Weights of a small sound classifier: norm layernorm.
Rows from block 13 of a small sound classifier, named by matrix and row number. Rows with one number belong to one neuron. Each number is 500 + 50 x the weight over its row's rms, rounded and kept within 0 to 999. All counts start at 0. Numbers have three digits each.
After each neuron's rows are labels from the 100 clips, of 14976, where the neuron reaches its largest size: "lies over" is the class under the peak. Only what is clearly more common there than usual is listed. The data: synthesized solo parts of chorales (CocoChorales). In brackets: how many of the 100.
# gate: MLP gate (model.blocks.13.mlp.gate.weight, 768x384), inputs 308-383
# fc1: MLP up (model.blocks.13.mlp.fc1.weight, 768x384), inputs 308-383
# fc2: MLP down (model.blocks.13.mlp.fc2.weight, 384x768, transposed), outputs 308-383

gate.508:463592476466545498498487545547528451543459535503471513445486514488545561534472471464500436536493446583576496554592517522556483502410552448561556458470398593524515493485607479406457488459523462684478442543446500609445513570498462
fc1.508:554505504499583422409492496538478517503408549502445527515477491501495515514534487517466458500546551567573480550498485552497524478474477527465551503420521565543524465420502420621487466621487491508519574541548537446470536570521446
fc2.508:482545465471459364450462529469469402486519479493485479495458525517505399391427497504507476531515453462523465496475484487541493500476466424508457496524510537503488479467469373441507515532482436427512455495509500517554539482493408
lies over: B3 (25)

gate.237:542486495492614450489465647644483419545559442484384482512597512499488501522451435483487523485408484495528505556577551477485487471514488490423473507496478534523467467443486523522530516460534536537501443426397569474465526483506465
fc1.237:407619508529527452487569503468489533493527612465451498432464548531391448476459555488427454505488573536496654484577529496505500439520515481517493513497497513569478484526517429417473556577502539529547432543486473429467496464582505
fc2.237:535492519508504501579472478487496565477525521541488517455465542544539535479479526518484574519482463522496553512472396457475506480453486462539510423444562462554551535572454531561538556565493587499422603547528462515533556415517504
lies over: B3 (30); E5 (26)

gate.673:459562407527568561547529447387433510454578487519567469475553538585485486523482523562537371592570523478466588468467480497459494485511457508616576557608539453516465487520546522492441565623464555507518485487539508501470570504486618
fc1.673:498573517506422572428543483549456407481528508513573495498496514654533572492493510492532505457500510445441422520501522536454501476402513486519494472470511468558504498475535525463484473456478593474526530492462532507558459480452467
fc2.673:470474512491464459477467400509516529533414450427477528537475558614500390532544556550514511443506545511444499601478477512529462545506504484572589600489504455509459521556518530485507478558518507418570491516457502544422529505528525
lies over: silence (30)

gate.270:464585447444523509532511530414513553471571498489560444408492501503479470571480487392541495483460516455475453455573566470470556463499541452415536441602476528534504518490365503480523494525522519515486500555508430533472497531527496
fc1.270:559485563492535572474451540492505561449570487468563472527488552416468577525447512445473515520462566394510527477447449553514509513411585511496399510440552553449485514489491485448476495576533490403512543491532433505523485515519476
fc2.270:535499473510416450491462447404493611403475491532524479473447484556475435487423479474548524548492528511503500482508516500495540512526467485594446546547525452496481542558390516459542569459510489539545514461473468413490470486408461
lies over: D4 (26)

gate.3:500502507479560386549462523542493516515610455497524570532541478573442554550544465495523531559454411486486528522475378504495496529571579498505475548510512510454444487574490514464526478410488525494554445491527416484502479483454502
fc1.3:431552500476524489497474533492507494531386476448511428436555470424516494518402564569459495460478551506521448429541475451525497530463476527479459450501478488491508544481337468496522567524536493545525534548445451476442554447522427
fc2.3:513528497516555551480523469512510440569460491511471527503507676560507491475575477533473555509475558526387476484538471519553482562536549519514510528482497538524516458474581532473566473605470434466492508511480513505505421521514555
lies over: F#5 (44)

gate.302:587529521485433518514515478561455446583597420484470507498452508463566441487492429476392524428443533462428466564549496493481451521514436470532538529545459433505472476499502527544529554512463550558491506453456533515452536458465450
fc1.302:503493431575475492479544495469516537476370484500519518524520505443478385522429446563508511542498527514479521417440520536516484474428547486331501464472588588447481425509405487528511528445481507497531463496500465486647583489551510
fc2.302:502457493470514489458456396575530629527344459415507468521554479616523463552483481478482480509482503536542552532463475460473452564516540443584614621489569396487476554520522524505507546367491543514470413488432451489497382548490496
lies over: silence (80)

gate.400:464516472388533505548418489460467548537472512462466407534495498640486490509433395521502562507521564465464583464565501545515512453604492425568496577691458481493541446489574509506442474551486491409449509475495513497470487374540475
fc1.400:558424569489501463538524459502468430444494459524504516479415502458495406494517526541563591549504532472480479476493562472576498521453537420512475489521547544495522452443649507591442538436463440510566511533480516561468548512499533
fc2.400:494512501474533533496532522477504461515544459545485504503459458446500543455522485440509455492426543501392556403505483501537488590500533584542336529429528524504531501446498534413481498445491511575498532565559507501456548468484426
lies over: D4 (25)

gate.414:542542526474533495558460484542453484530431476495446474462395528433522507492500442523483497469504498478511531586459517473445493484578552469442497579389530491549515461525476443554517521505493485510549463484543474498519439471461475
fc1.414:477532520473496479505433546459498453525549389549542498493561556495483416486511483486449426468475520466485349493554486520519499526445527535595524524430486456489506504495442267463454484516466575450451506562420561453485480483607451
fc2.414:480528520568565610480500580549523559482654477559497508494496467448502453462464483527506525488441620499586525578548511494520471542580493543480454509406480498510593454555452576506484463528506497529575504436504565537448501557510588
lies over: silence (83)

gate.12:450483580505573443496516587520455494529554480502615487496425512495482454550631464536525494377545457555477471521568431513437519561495477528532511525434506523586495486476478454592483542457554539558551565533497529494514537456455427
fc1.12:518521526559483473528531440425417480514372474585475550484444515548514534521477397531573471405472504556444431620484555457564506482428492466455533526431592513572525491492465480536506562454502441484529536475474569513584552505464475
fc2.12:487445513482359432470507433462489435501417449492543422500494522428486500489401584500474494494505512512520486466514435532488445498466470444446409518444555571455411462378468477485437450547506476490513499375499499481424495565531411
lies over: A3 (26)

gate.587:434519453509564436511554502554509521520516477519461503476516524516497508408480511545509462475492535581457592555510411512554501459668482492486530522519511484546496527436459530479499519570515502528517494551509498472461488495523526
fc1.587:405486485436488487484486451490497628501463452523493506505421469468499550545414538520557423528440538482515459529478569491518570474581484539537516498591532490454483507491465494562485487548534520503461424489507453523493491504454460
fc2.587:491450484487503485512478488430476472464479526493467505491503521395496501498552547498542425485560485491398439508509480541478516498458502516486555471352481533438526597548547567519445459525501483478542492557479489517500511477538485
lies over: F#5 (42)

gate.461:432591533479477431503483461516460497506558542452432491497496480441504573528447521489474589473550457533496560503457508434547506509442557502484463513492466499476478582473424476461537461491454452577531444561559507540479477473473574
fc1.461:471554564469533458464561543408374345513497544551509437490510497548511513536613500489521542523588456450502423559535459453344496581559477476465517529486503455601476469486608474475484592538518506418526462474479492570498515473456380
fc2.461:516423539463645481498524470485473641534476509517505513534535479443528493518511450503507474436484473531453538590476564436433467452434474484465478623466503392569531572570473562503390511517480482463463399444540507549532443451492509
lies over: B3 (43)

gate.41:502411488528512431488480444427499501515545537526446509543525543585479638446508424526481589551487552462505516462518559491570463423598434516463562540619509521512524513527443541514600387537497500522508576498513484492515546490463587
fc1.41:413561575484573543533492640529548516455632585471548474474418489523552521520612563527501532454525487464469469586446449481459502494571502517485556515557524490570493504433378592506471513565486508490539455568533508542536452541498421
fc2.41:572584462540577444543494592502464492475589571526495558464417582543465537453529419528544532555518576428449464528457549511593564546540508490529486484565447478480577434514511425435581538476491489437497533552479509489576534414439544
lies over: F#5 (30)

gate.231:520528459539535511542482470451558488542509568552477451512467502624540613568517405526490474493499467520544582479550416532501508524489537544482459493521521547547544498510442402421486494458558504476449543489527471505515509553464413
fc1.231:579471548512501496559574498555450605483415467503541531506530525490514424352489480559497480560484448523451499453378504493499443432576496511504491555444540501487505497494579489515553474480500564499501531503544473566542494516464481
fc2.231:505454493463608488456494549469458654533371519515541494511618498645541417637529486454478509456498475463501563472480518465453473451461521549535547575565455449585550519503454528515457528403483499497381441542510488559515461493449526
lies over: D4 (26)

gate.693:433459473367525514489469478489532517484444530434550432433528545528437365540469490463481493488431526496533478507486431522451501441537444519513520560519454535548411473497514443507528512394550528515478557503496482479404461472493509
fc1.693:424491493552498473567481456506494525482603421500571533439508516515543347479441524519538529451493446463480532513469533481489474535606445473477429535316439408465452471508653484443366491445468519484519450542426562500441458461538490
fc2.693:514508512552442363486554492498492452500444580481527479506506478476543554469438432527554482482443513515548476522494484566488518447477452514529290604425507465384533529459516546508517532493552479566524516515522445480498430506460488
lies over: C4 (25)

gate.352:598513492538410513459493407466515487502385505531458533494509526427531543518458525525544570481532479427532543501504495446479413447456529529530486503495471507468495452517503478594430527387449450528451491480517505520465462427510551
fc1.352:441494526491497507555500465535527548512555584506533477522529507503522472502503478497558403535611490506569619471506478501547537450470503507545444481581484501520550570390519490538492536314519396535500561462516441468532517527502507
fc2.352:538526524512553556485522501486470469546433539470534523493488512542516538437541452511487501457493547498407554384573547516491489463508582580445523529403525539542546460468516692486462474463526528513461481471546497504548486522500547
lies over: silence (38)

gate.150:424557439540626503480531478430516597508457528520412490462544477608500626469469540575513487567514490498466578481536494498550492441537529542558549519644438482498576507464381510468505464484456474487455472493524495474455478527496541
fc1.150:481368452492466394500450532421568582535354446593524483516540530431523501485533506555543516568493469520525445539476535504549494464593467505501580566451526516476480451539558548610500479584494501485471454489577500532480516527473534
fc2.150:462447506521538531550509501513452521482589503495486491517569474359499438475544584482516457433562499499545461471499518492414479461402512546475427500499482489522532534574466476507481496552528426519510487487556573491505561462515481
lies over: F#5 (28)

gate.203:497498471470465482490507472496554520483424550467537555491565504448431510514387573543476542496536502448508593465541469495431478511416472503456540458547489482476526502552330489638498624564525556474520416511589491417496478459648502
fc1.203:576491518510410506468480420398498529492504393480547491477529499558485526625600508496476587537416468374436564510534486518463446518496493456470502424536431496517508459507449516534445548500477543511507555504538527439581455476479505
fc2.203:525510532550555447539522510510449656520459525471460544489547447537583474517502417488528474498475518505590491507490502492477447479506483534573423611454466432478590530524489489540525538509493446523510442492553552521536493530476516
lies over: B3 (27)

gate.154:423504452519443411478480457598558566409594505501397431556507512466421474465417585448537476524493478458481538481499504534585469479432454535497431441534441523478532512531428590466469510491566378521485542461502543460479453499542450
fc1.154:449509466440490523537498436425481542508360460541547471496527448511521304416477454479549494543466499536525448509477488478529544457558430477502495491472522449538438435481597497561451506621449475484459552525452540402469447497575453
fc2.154:469488501523570452499508553637494494526531495541496496564553515492500405433578500519513462423499497550471618513500487476497468527474527509462575522289526442483542542537525511482412502519461518528541506481620503555559485467562425
lies over: D4 (25)

gate.462:449527447522477564435442541537472521463599430494450468539484473492458593453476534528513534476600464440478440543503542495541448515312414511464457485522516472470484463468487496580470524374562487480490546452470450464514470496529498
fc1.462:547534545531504458527466533493514533509569568464523551520517498500532392545437443582515410497533463552545515392523454496493529360495559494487445495344508485569504535502446450542510487487510508467486477500457504468594490557547536
fc2.462:536488503518509622484529553505480522555408473499506519530560474518546472436555491499466500438496413513566501504508372485451521423507515558451596542462468566586509456477521573538472500596473525430452482510615460497575490502515410
lies over: C4 (36)

gate.577:533482556502517482530504457452575576495339539469520550481457452643444512615537533470504568566539483513443514564484563478492512380510499438504520538549476433580516505454451422489510467603549472477492488528523535453492492495504572
fc1.577:474524478455433540481475421473521489481481517468493466460494416485455492513508514468544518480430518522522510474536514557427544491599512522562434493341464476524486626432524394448413543468545455554500555538450489545473540460361507
fc2.577:476509490537464484496466567576501453545499476478501469518519564565508478539425541502509456425501484484524468492536447477484477545550519489435541487528510530531467498450558479466498515528512501461540470472500477509486559541499507
lies over: C4 (29)

gate.309:657504475449542546530443603511487508502546593494430458495439490473497534454546435526541502480452582465504451498499545509487478433619526504570529551578428534497475470443471516474430414511540485443491474424519477526439476483499525
fc1.309:561454549483492499525436517485599506454528480516461548485514448426483554454575481481488485530417479500492562560547433495575470434583482533438496509440479510529529553535479523613522543497483508472526538586470548473503508452485533
fc2.309:537477512491518449499527479486516431482543517518540463482545510511575392366481504472462506485499530501580414549495440437516511501449474451530423545570469535574576508445435469520468547557469463547522485592501499500511562527504483
lies over: B3 (34)

gate.167:460575499521535416471517504515518558474613517519486464463487529608496372538419507595506518531487538486566471570547384496528525480526504496465576531446483592496530451580481580520473454688506492520454507546490541574520557491521545
fc1.167:621433426503558487544513549540515438531433453476468470562442499481490579447512498441552430478610528477463463482515476508523435493611525527467516588547507444450483462439451481491488471437508471480504497558488498431472444517451502
fc2.167:526468506535515451527575520466469454513379535506499457494542521572506451421550496501494482504500464510502456537519386518505548512492462492534499433439491512487533454498479473585550477503501500491499520607514475547512543492490486
lies over: silence (53)

gate.447:457555574432494443482516542509518493533441461489601510517535490527473337550507514492518478510489487532492575467495452556365533474555512542468562515529502486529523470515436480577483514570547559466542542416514476469488503479510459
fc1.447:471500558457604472587491567567547478515507525475494446502480488447516515479484439476619455495527487560537458555505516492523497420483520446505527503626544481550497536396543499516504488391502479578504443475421565506483596527433452
fc2.447:493508456504427715466520510403526504468443441513564483496497468504475341487549557448503458491536426501515516417511499477503605497497474509482486397496471501564440439472476500490501478403520611469486462512466477472471519507494527
lies over: D#5 (35)