config = dict(
    model='sound classifier',
    dataset='synthesized solo parts of chorales (CocoChorales)',
    win_length=400,
    num_classes=13,
    subsampling=2,
    init='small_normal',
    residual_init='scaled_by_depth',
    optimizer='adamw',
    lr=0.0016,
    beta1=0.9,
    beta2=0.999,
    eps=1e-08,
    warmup_steps=720,
)
Rows from block 13 of a small sound classifier, named by matrix and row number. Rows with one number belong to one neuron. Each number is 128 + 32 x the weight over its row's rms, rounded and kept within 0 to 255. All counts start at 0. Numbers have three digits each.
After each neuron's rows are labels from the 100 clips, of 14976, where the neuron reaches its largest size: "loudest" is the band of the loudest frequency at the time of the peak. Only what is clearly more common there than usual is listed. The data: synthesized solo parts of chorales (CocoChorales). In brackets: how many of the 100.
# gate: MLP gate (model.blocks.13.mlp.gate.weight, 768x384), inputs 231-307
# fc1: MLP up (model.blocks.13.mlp.fc1.weight, 768x384), inputs 231-307
# fc2: MLP down (model.blocks.13.mlp.fc2.weight, 384x768, transposed), outputs 231-307

gate.523:138143122123076152138126082101059041180059146113147131115167074116102149083104079128192080101148154121095207093104171120131193143142131171057131154130118079098164115117151103149166092113109150123128119159094076198140083166120120074
fc1.523:116108185141136155111155134092083178092121146147128165127162136106123128123105096175131137122098146147092117124127124159057120146116101142093118061158134130126132137051141117155143097123112122131087138084090147136069140112140103103
fc2.523:129168186129169222082114133118038097119117106116102114106102115113139116130121110212120150151164137140113101114161104084128136138131199109129114149139142148147112101135116106146116149096121139177105149143110168106098191188156155128
loudest: 1000 to 2000 Hz (47)

gate.725:105123105148078103125110132094126123156079147143171103091135197135167140133124172115115173113100153080171074143131153152144116139124156155123108124139094112071121096139155135137145132120156160077142144160142062098128127133110109151
fc1.725:152116093132119098136158128145133088157242134092075132191117157123120187098156134070130118151081122133160171119161117136160040125122120145178112154128146141189130103132184107124108129111129116105123113154153167134102111093122089103
fc2.725:151185119124132113150157166123194146082113186123129091099066128111117177163121127123060073146130146112098152129160242134194119148143235201131154104172109110121093142141133245154143138094165136189108116131118134108128093096138158145
loudest: 250 to 500 Hz (66)

gate.557:108125142100181141088153118054080120130174122085070076154125080181116097105151107153076183160132112082088079129052115115133048151112125123186139142084097108166094147115094122107063193133100099154125127088191149193183153112040117154
fc1.557:124132157086171172098131104151131110132119124133114145164127153140124104135131111156249149115149143164146084173156139125097125171164092153088154161150105117136123137140116099127127130086114070131116133163167213134122142107070132115
fc2.557:124155096145127162110082147131128103099099116086150122184140156171099153142184124179128080118152197101194114150164221142174096115191217123120155097147143101120129146130144141150161106141119166231178139131161142085136206175112084136
loudest: 500 to 1000 Hz (58)

gate.182:160119114179144099137141144107112093127000162117078095075108111128150183139102166157092119134149090136103143128181167124145136178133116062161118165162199130109151143124089091093151127160097144131158143129110070135135138163160118103
fc1.182:210115133135170145162103095150132080137064164100080107052197131125153164121178157118091131106107143150098213144142129135114120168108160131115129158114173115141107130120181130139196129124153134081155059099201098139131163157080145120
fc2.182:115161108144097087105149107130102144101153085109106134071102085152121116118135117131115131101134097132175130132131111106117130152108067226172123133143131090120112098111119200166157142127131068007151087118128085079111038095104141148
loudest: 1000 to 2000 Hz (51)

gate.265:072113030149129115131071127147141098170107137118142162101149114121166106142182136144107043140127130154135120146108138115147164106068137107168114156139172117113127158162054088100082141133123111090134098152147118205113102127104109126
fc1.265:140116169160073118106100131145120146118176136164118113108098100158131170147064077147142143146194182120115106123141158125136118139129109081082105196110155197141128128153105099136185124133072178183171112107143120091133163125127072144
fc2.265:157124089175127109132169145120168132106139158131148132148160108194126198158069168092141167093159081165149138092136145152128107151149140088156118125138092115128111156079152127107153183167149067174192165125080116112118098084123177147
loudest: 250 to 500 Hz (66)

gate.486:135114122126128117129124122087119059104109072098078124226141069169122151129118097150089185132110113186117092097101161172123079147107088155134131152109099077148106117136149102108181151161125107109143101098152099116155068093162126114
fc1.486:137096174144078103142140121117147108119090123097147138113165158132122099151088112173137057108089115089132169132098120120155160109136149137135144123108179125120146053080131076090065143140134147119133085133099200131102183159158129116
fc2.486:115121161158105096122121086140182147128118136147099124052122101124100137127095111143154159132102133138092120105137197120115135124099129107119116162171150156127169114124118083090084108129148090079068087123123121209094114110128179115
loudest: 500 to 1000 Hz (84)

gate.338:122137121121125111145079133153154083183084111101168112088112103118156183156113149123173101167147106136121122126136152130205162142128071134134135144164140180138132086092152123095126134041147124148162138095126128154101169219131160127
fc1.338:069105123107119163141157104161065096059120162120120095044138128122088140134136164109115101133076175139167144126090123126159085141146191155136124157145128097052126151131173116129131127109143128143170155126184089115094127119039142119
fc2.338:102107115175130125170092100142075168125129136111203118156129177181104094146146142099074114121116100129108131135141105155134109180156130191092112104152130137101157128103173152129099143185102112184128146149119138157107157184120135141
loudest: 250 to 500 Hz (83)

gate.605:150148086174170107100172126110122104142242098178093126156118137146136123110125131103091136151121140104142150104132101130142141116157120117128136094173209135152104135088091111090160120136129151164093093141156187160131036069072116140
fc1.605:114117098117113169075090149133131071180255149142122129165096133136153094129101111197126059146175096108109102133125163120133171104114115142130109117114154141111142143100140112111079124137122167132118110130166149124102151135029174105
fc2.605:115148195148189226145081134154172128136127117118105138111089174142125150144156134108168091101123152150197100154201116187132116151119124214150134122099165145149104123152111137128120092128133125087158124106130091191135219106137131155
loudest: 500 to 1000 Hz (62)

gate.69:137137215163114114114132111058112208064063101145093067081114149109158121110150185116129145159092126102136132145180086092121129146092098120109124079146121185144146099128105095145126142097116159099148146136152106136116155192090139134
fc1.69:098110203112128133133116138106132224046115144142142140102125091130118119097117206130138131168119127126118123131160101128151131109148141116123148164127143169204130129097078120127094128155102097170104115113086060139193135121084152114
fc2.69:130102022122146137089097143137132143130081118154100101126116109109128142105131152132210186150114151083163114120081129128148103093185120128134201090078150090136076084149103133133092098105128121077121099128163122071129080094112138134
loudest: 1000 to 2000 Hz (52)

gate.276:121123080120155177114086083193117162113121140164191110128115126130119137115107135194147082099135147121069145120117137161125164142149095118099150163152089141138232128116149131128164179109112119115152148178112099156092096053182179122
fc1.276:138145183135145126134175145152109133209183117151090132087106180138146115134123082124141169153062097119109206110134140147094065117128168149098154103161198111162133143181085174128169140089149202121145180072088165118177144174187145129
fc2.276:129140079121145117133145122105000168165116121081194119073143153147128109120154101138108060148100112103102192117124076111177134150123193133096115127140127110131139149105126166139129092110131162204150135154083177041082105163140033125
loudest: 1000 to 2000 Hz (45)

gate.431:118127143080121099036112168132109091046128146092066184078088109122124139109125146132113141102144078098129176135191135154104149131111149121149145062107146226181163066134109118128120087156104116134118146160130144135083117104119130109
fc1.431:118121169132078072132118084097155126118236138159068111097192117133119114165086091116125107132118101111120175162190096115147119167125126143116138197165150171124069161107119147120144161097171120135128083116113191130106107117098125112
fc2.431:153074149105135161105085118130193127126151086101021138175108131110148132079159145125093117130155150137147089125108070159123113045117054188126141110060114094119135108139092187159104118124098110018063158145144140090153105096092111132
loudest: 1000 to 2000 Hz (49)

gate.595:116139193105081126163157129099152153184131108122158122093124153116150118116148200087172147164097105120146194116219137173147148121128150134058092078110126165144178110112123169146085112110150130150140177221136169097171115133129153093
fc1.595:101117204125151157115093141135124148100089162156081113107152095129141149154145165216110101161239091180132107148129112141171182136115099107046155152130176167128140162126087165088127128160117117146170175162128101118128183115134125107
fc2.595:099057091135119160173109093152157140178119163154158138144172151126157097105169126125215175162095126110106160136081045110105159136168198117110116118103150130112161121116130094093100108150141169080139174148125124119115161177129056121
loudest: 1000 to 2000 Hz (32)

gate.252:138134114115172169111143163145159146072126133105108162182110211112159162154191147084130166104117105144130183071159110131115110132117132116156131104119163092137098162139138118135157132146157121181117140158118101180116093037097024115
fc1.252:073100137130143104131114089145153095132187109135111160126126186154170083103105158206101106111130146128133100103082118087088118103130146175122134122122071136115080138115148172118144119134089149080121101148067074150167112126122069141
fc2.252:139130156063108145149148137150231136163178148150126150093085148117127122124140124126171156166116152150137143126119139143110155129122218091161121127163159135145152130163091125138142100148124211131115119128144121217093082154150185139
loudest: 250 to 500 Hz (72)

gate.514:161105172147101071103143159118146122155106105125114120099129097126089078117093129139138125127199101136082125148081146127134118117131111109133095108153138123136142122121096137157125154131117075149093156114068144110112138144176148101
fc1.514:158121122111094162143132111151135094124100127148069147055121079191097178145119097122143140171146155176092112118113157137167108085131086111113134072130161106121110112107166086091143125085116129114091126118101148112053117158149159136
fc2.514:143178156117130100195184121135091081090150099126135104112132090100131135112123136153055176184163171099116118107146186144126126202073111088065139165165125131112118096188122102159103181146115141176151157141069139117148134121139040145
loudest: 250 to 500 Hz (66)

gate.162:116137155106134122096123172114097123144202128123121154116118156150139162126093098168187152139162133171110114088105150153055104164083071096129118175141222154159093144173034137117159108113117159173112088108152164148146153100122157076
fc1.162:177125115137111111137100126156126102161123105149166083090105140107130109081117085141130107111195093178105100150112161118145183116135153164084115205090082086078175143177139130101088091131070103138096068172148113138128131136076129165
fc2.162:104138152182157155127115169159080156146075080180109133128142105168122161137091144144124144070134123155045097122196091135096152093123102093112120152126171149191126149119100095083072150117105125142121192135153134137080141134106151132
loudest: 500 to 1000 Hz (69)

gate.346:103097155108119133121210128088135169037047117092087151086099129127134119113052129123137125126174108157104090132097082117102117089136124103198136063147184222151130133151058115071132076137104103131132125142124147146099160160095177088
fc1.346:147128128165071075132114056064131126098254130166125083116168102117134135129171105098142111176111101114103135142188081129142107156126120126121150148128127142150106196160107134104205130115127118195080165096135110168161157138077153112
fc2.346:145065107124153149109120114137161160120145070096032133103108053091095182107200136126125137110139127141126094145097112159142123088124080180131137093061117083093093116154117195151154145109124120010104145160150121117142127037100088141
loudest: 1000 to 2000 Hz (30)

gate.396:104136138113153124113125167170106125101244138137086161117076199115174170160153144107119108178131141152110159140083105141124117090121125117161139172134165175182156119088118098139053104132148045190163210162130158147121121132138130112
fc1.396:129124164125143094087149183088119151092117092087054127109130113117131108125078103163127073127145124111126149137121132078127157107121142127078143061138098126107152150077123116129081082166123146122087217113110131099023087169121160122
fc2.396:098071124126099056133120133119025101131111153098224144111103148129101114112159125123142106125128164126118149100109128119129110071161107157145146160107118139143132125145127119144136088093133134133113117129138178056125011157144095136
loudest: 1000 to 2000 Hz (40)

gate.525:104123133127156157096170185069110158088084162082101133106093131100178154151093144103122222127148135107138117049123122158108141100071125101128134063116123182162082100082116126147154126155133140129079175173137101174137127133213104101
fc1.525:153119067201138104123136077129148117159089142131096055121221119104168126101136123104158145103119140086144197106128113134128112161100092163133163159151129089078099204148154153123096175110126128167135103116121194182126117097146077148
fc2.525:127083120162131151143082114145089089129138073079055136120062138145128143105085134110104203123126153117101054147115056181095070049121067065145124116097136120122069130123117110130110118145098106143109121124173135167124142141155138136
loudest: 500 to 1000 Hz (54); 1000 to 2000 Hz (40)

gate.763:123161069133141130124120133128160130145110115159165156114145101131096127146111155115119149115106161168174136165143165135166139162100094140122137185134091150143183156102166154162154173126112095124118121110126113092183169143067119106
fc1.763:089138157119178079112121176114131179096155115101101116139179163151097138128127182174057140119149069080154079147120112134126105096123146150109155168119158122182089155104083107140130080086119148187111117143153095130216183082123155121
fc2.763:114058170159081090138148151132224158102131111117097143070102099106126166134106120129050157103180108170097154110117189151156091139179205123081114158120132117097129152105127120115143108120146133148108139121099118119113156162134112116
loudest: 500 to 1000 Hz (61)

gate.386:084122083113143113125066129137050095091178163093123105145099094077115123143131100128094139135204166112108118123098126126185146138147154121091145152086102143115163087156107094108131113143115124049154116117121060078170171146104142116
fc1.386:148115093148155106123144084092147159120253133145170145190147080155150098144079109106126174096163153142098106118084194144155111132133147113164146101163151144142181088147127150131144168139145119129079108097179196146119120082170096157
fc2.386:139112129115137157143067149113127073139143116114063117128105141141145122105137123125131131137149168074094094102131076159084114096181187084110124165128127132158072132184134085110118099161110129235156130136138116255116220188146120119
loudest: 1000 to 2000 Hz (30)

gate.590:123137070159139104132090124132089131044232127102105125107114143096156172082070184118144119153125143183081124121137143115088150090126153092167142116153063162116163156127140122083137118133109052176108131115031088107124143073103160108
fc1.590:187154044157097130133131104106115091099153118134128136132115091150129124132074132128151202103119177141149128130072094166179118143156148109115112123102149115101106151080128087103172094150101103132123104156128086154103126128095163128
fc2.590:128121120092150164102134122140164189164156086098075127119105099054141146125140145097073157160159165133132124104109010111112122117138112185093131129136131124127074130152139166139154131132110124096139121113114116107067167150124109157
loudest: 250 to 500 Hz (75)

gate.295:151137147061142105144180117098125100164178093125115097207131179141141148156142153157110091139204156107173112198193145163169178105091128117135133130126138154154107115107108116123163192086150110090113140142185164134103122059095137111
fc1.295:133100102189105080121119117120140141083000175118133147055139163117090126123148160119114129125141125129076169140097134151197144191113163147140117150160182068129129095106141090126144120097143080040206081104086135144132138125134139141
fc2.295:125140126112088097149198180136074124120106169114216097115153133126109140123137109141063083121127121146111174126155249087150142151131168140151120137128126144150178168121125107139114109102131143117119150142092150070124067117157119123
loudest: 500 to 1000 Hz (55)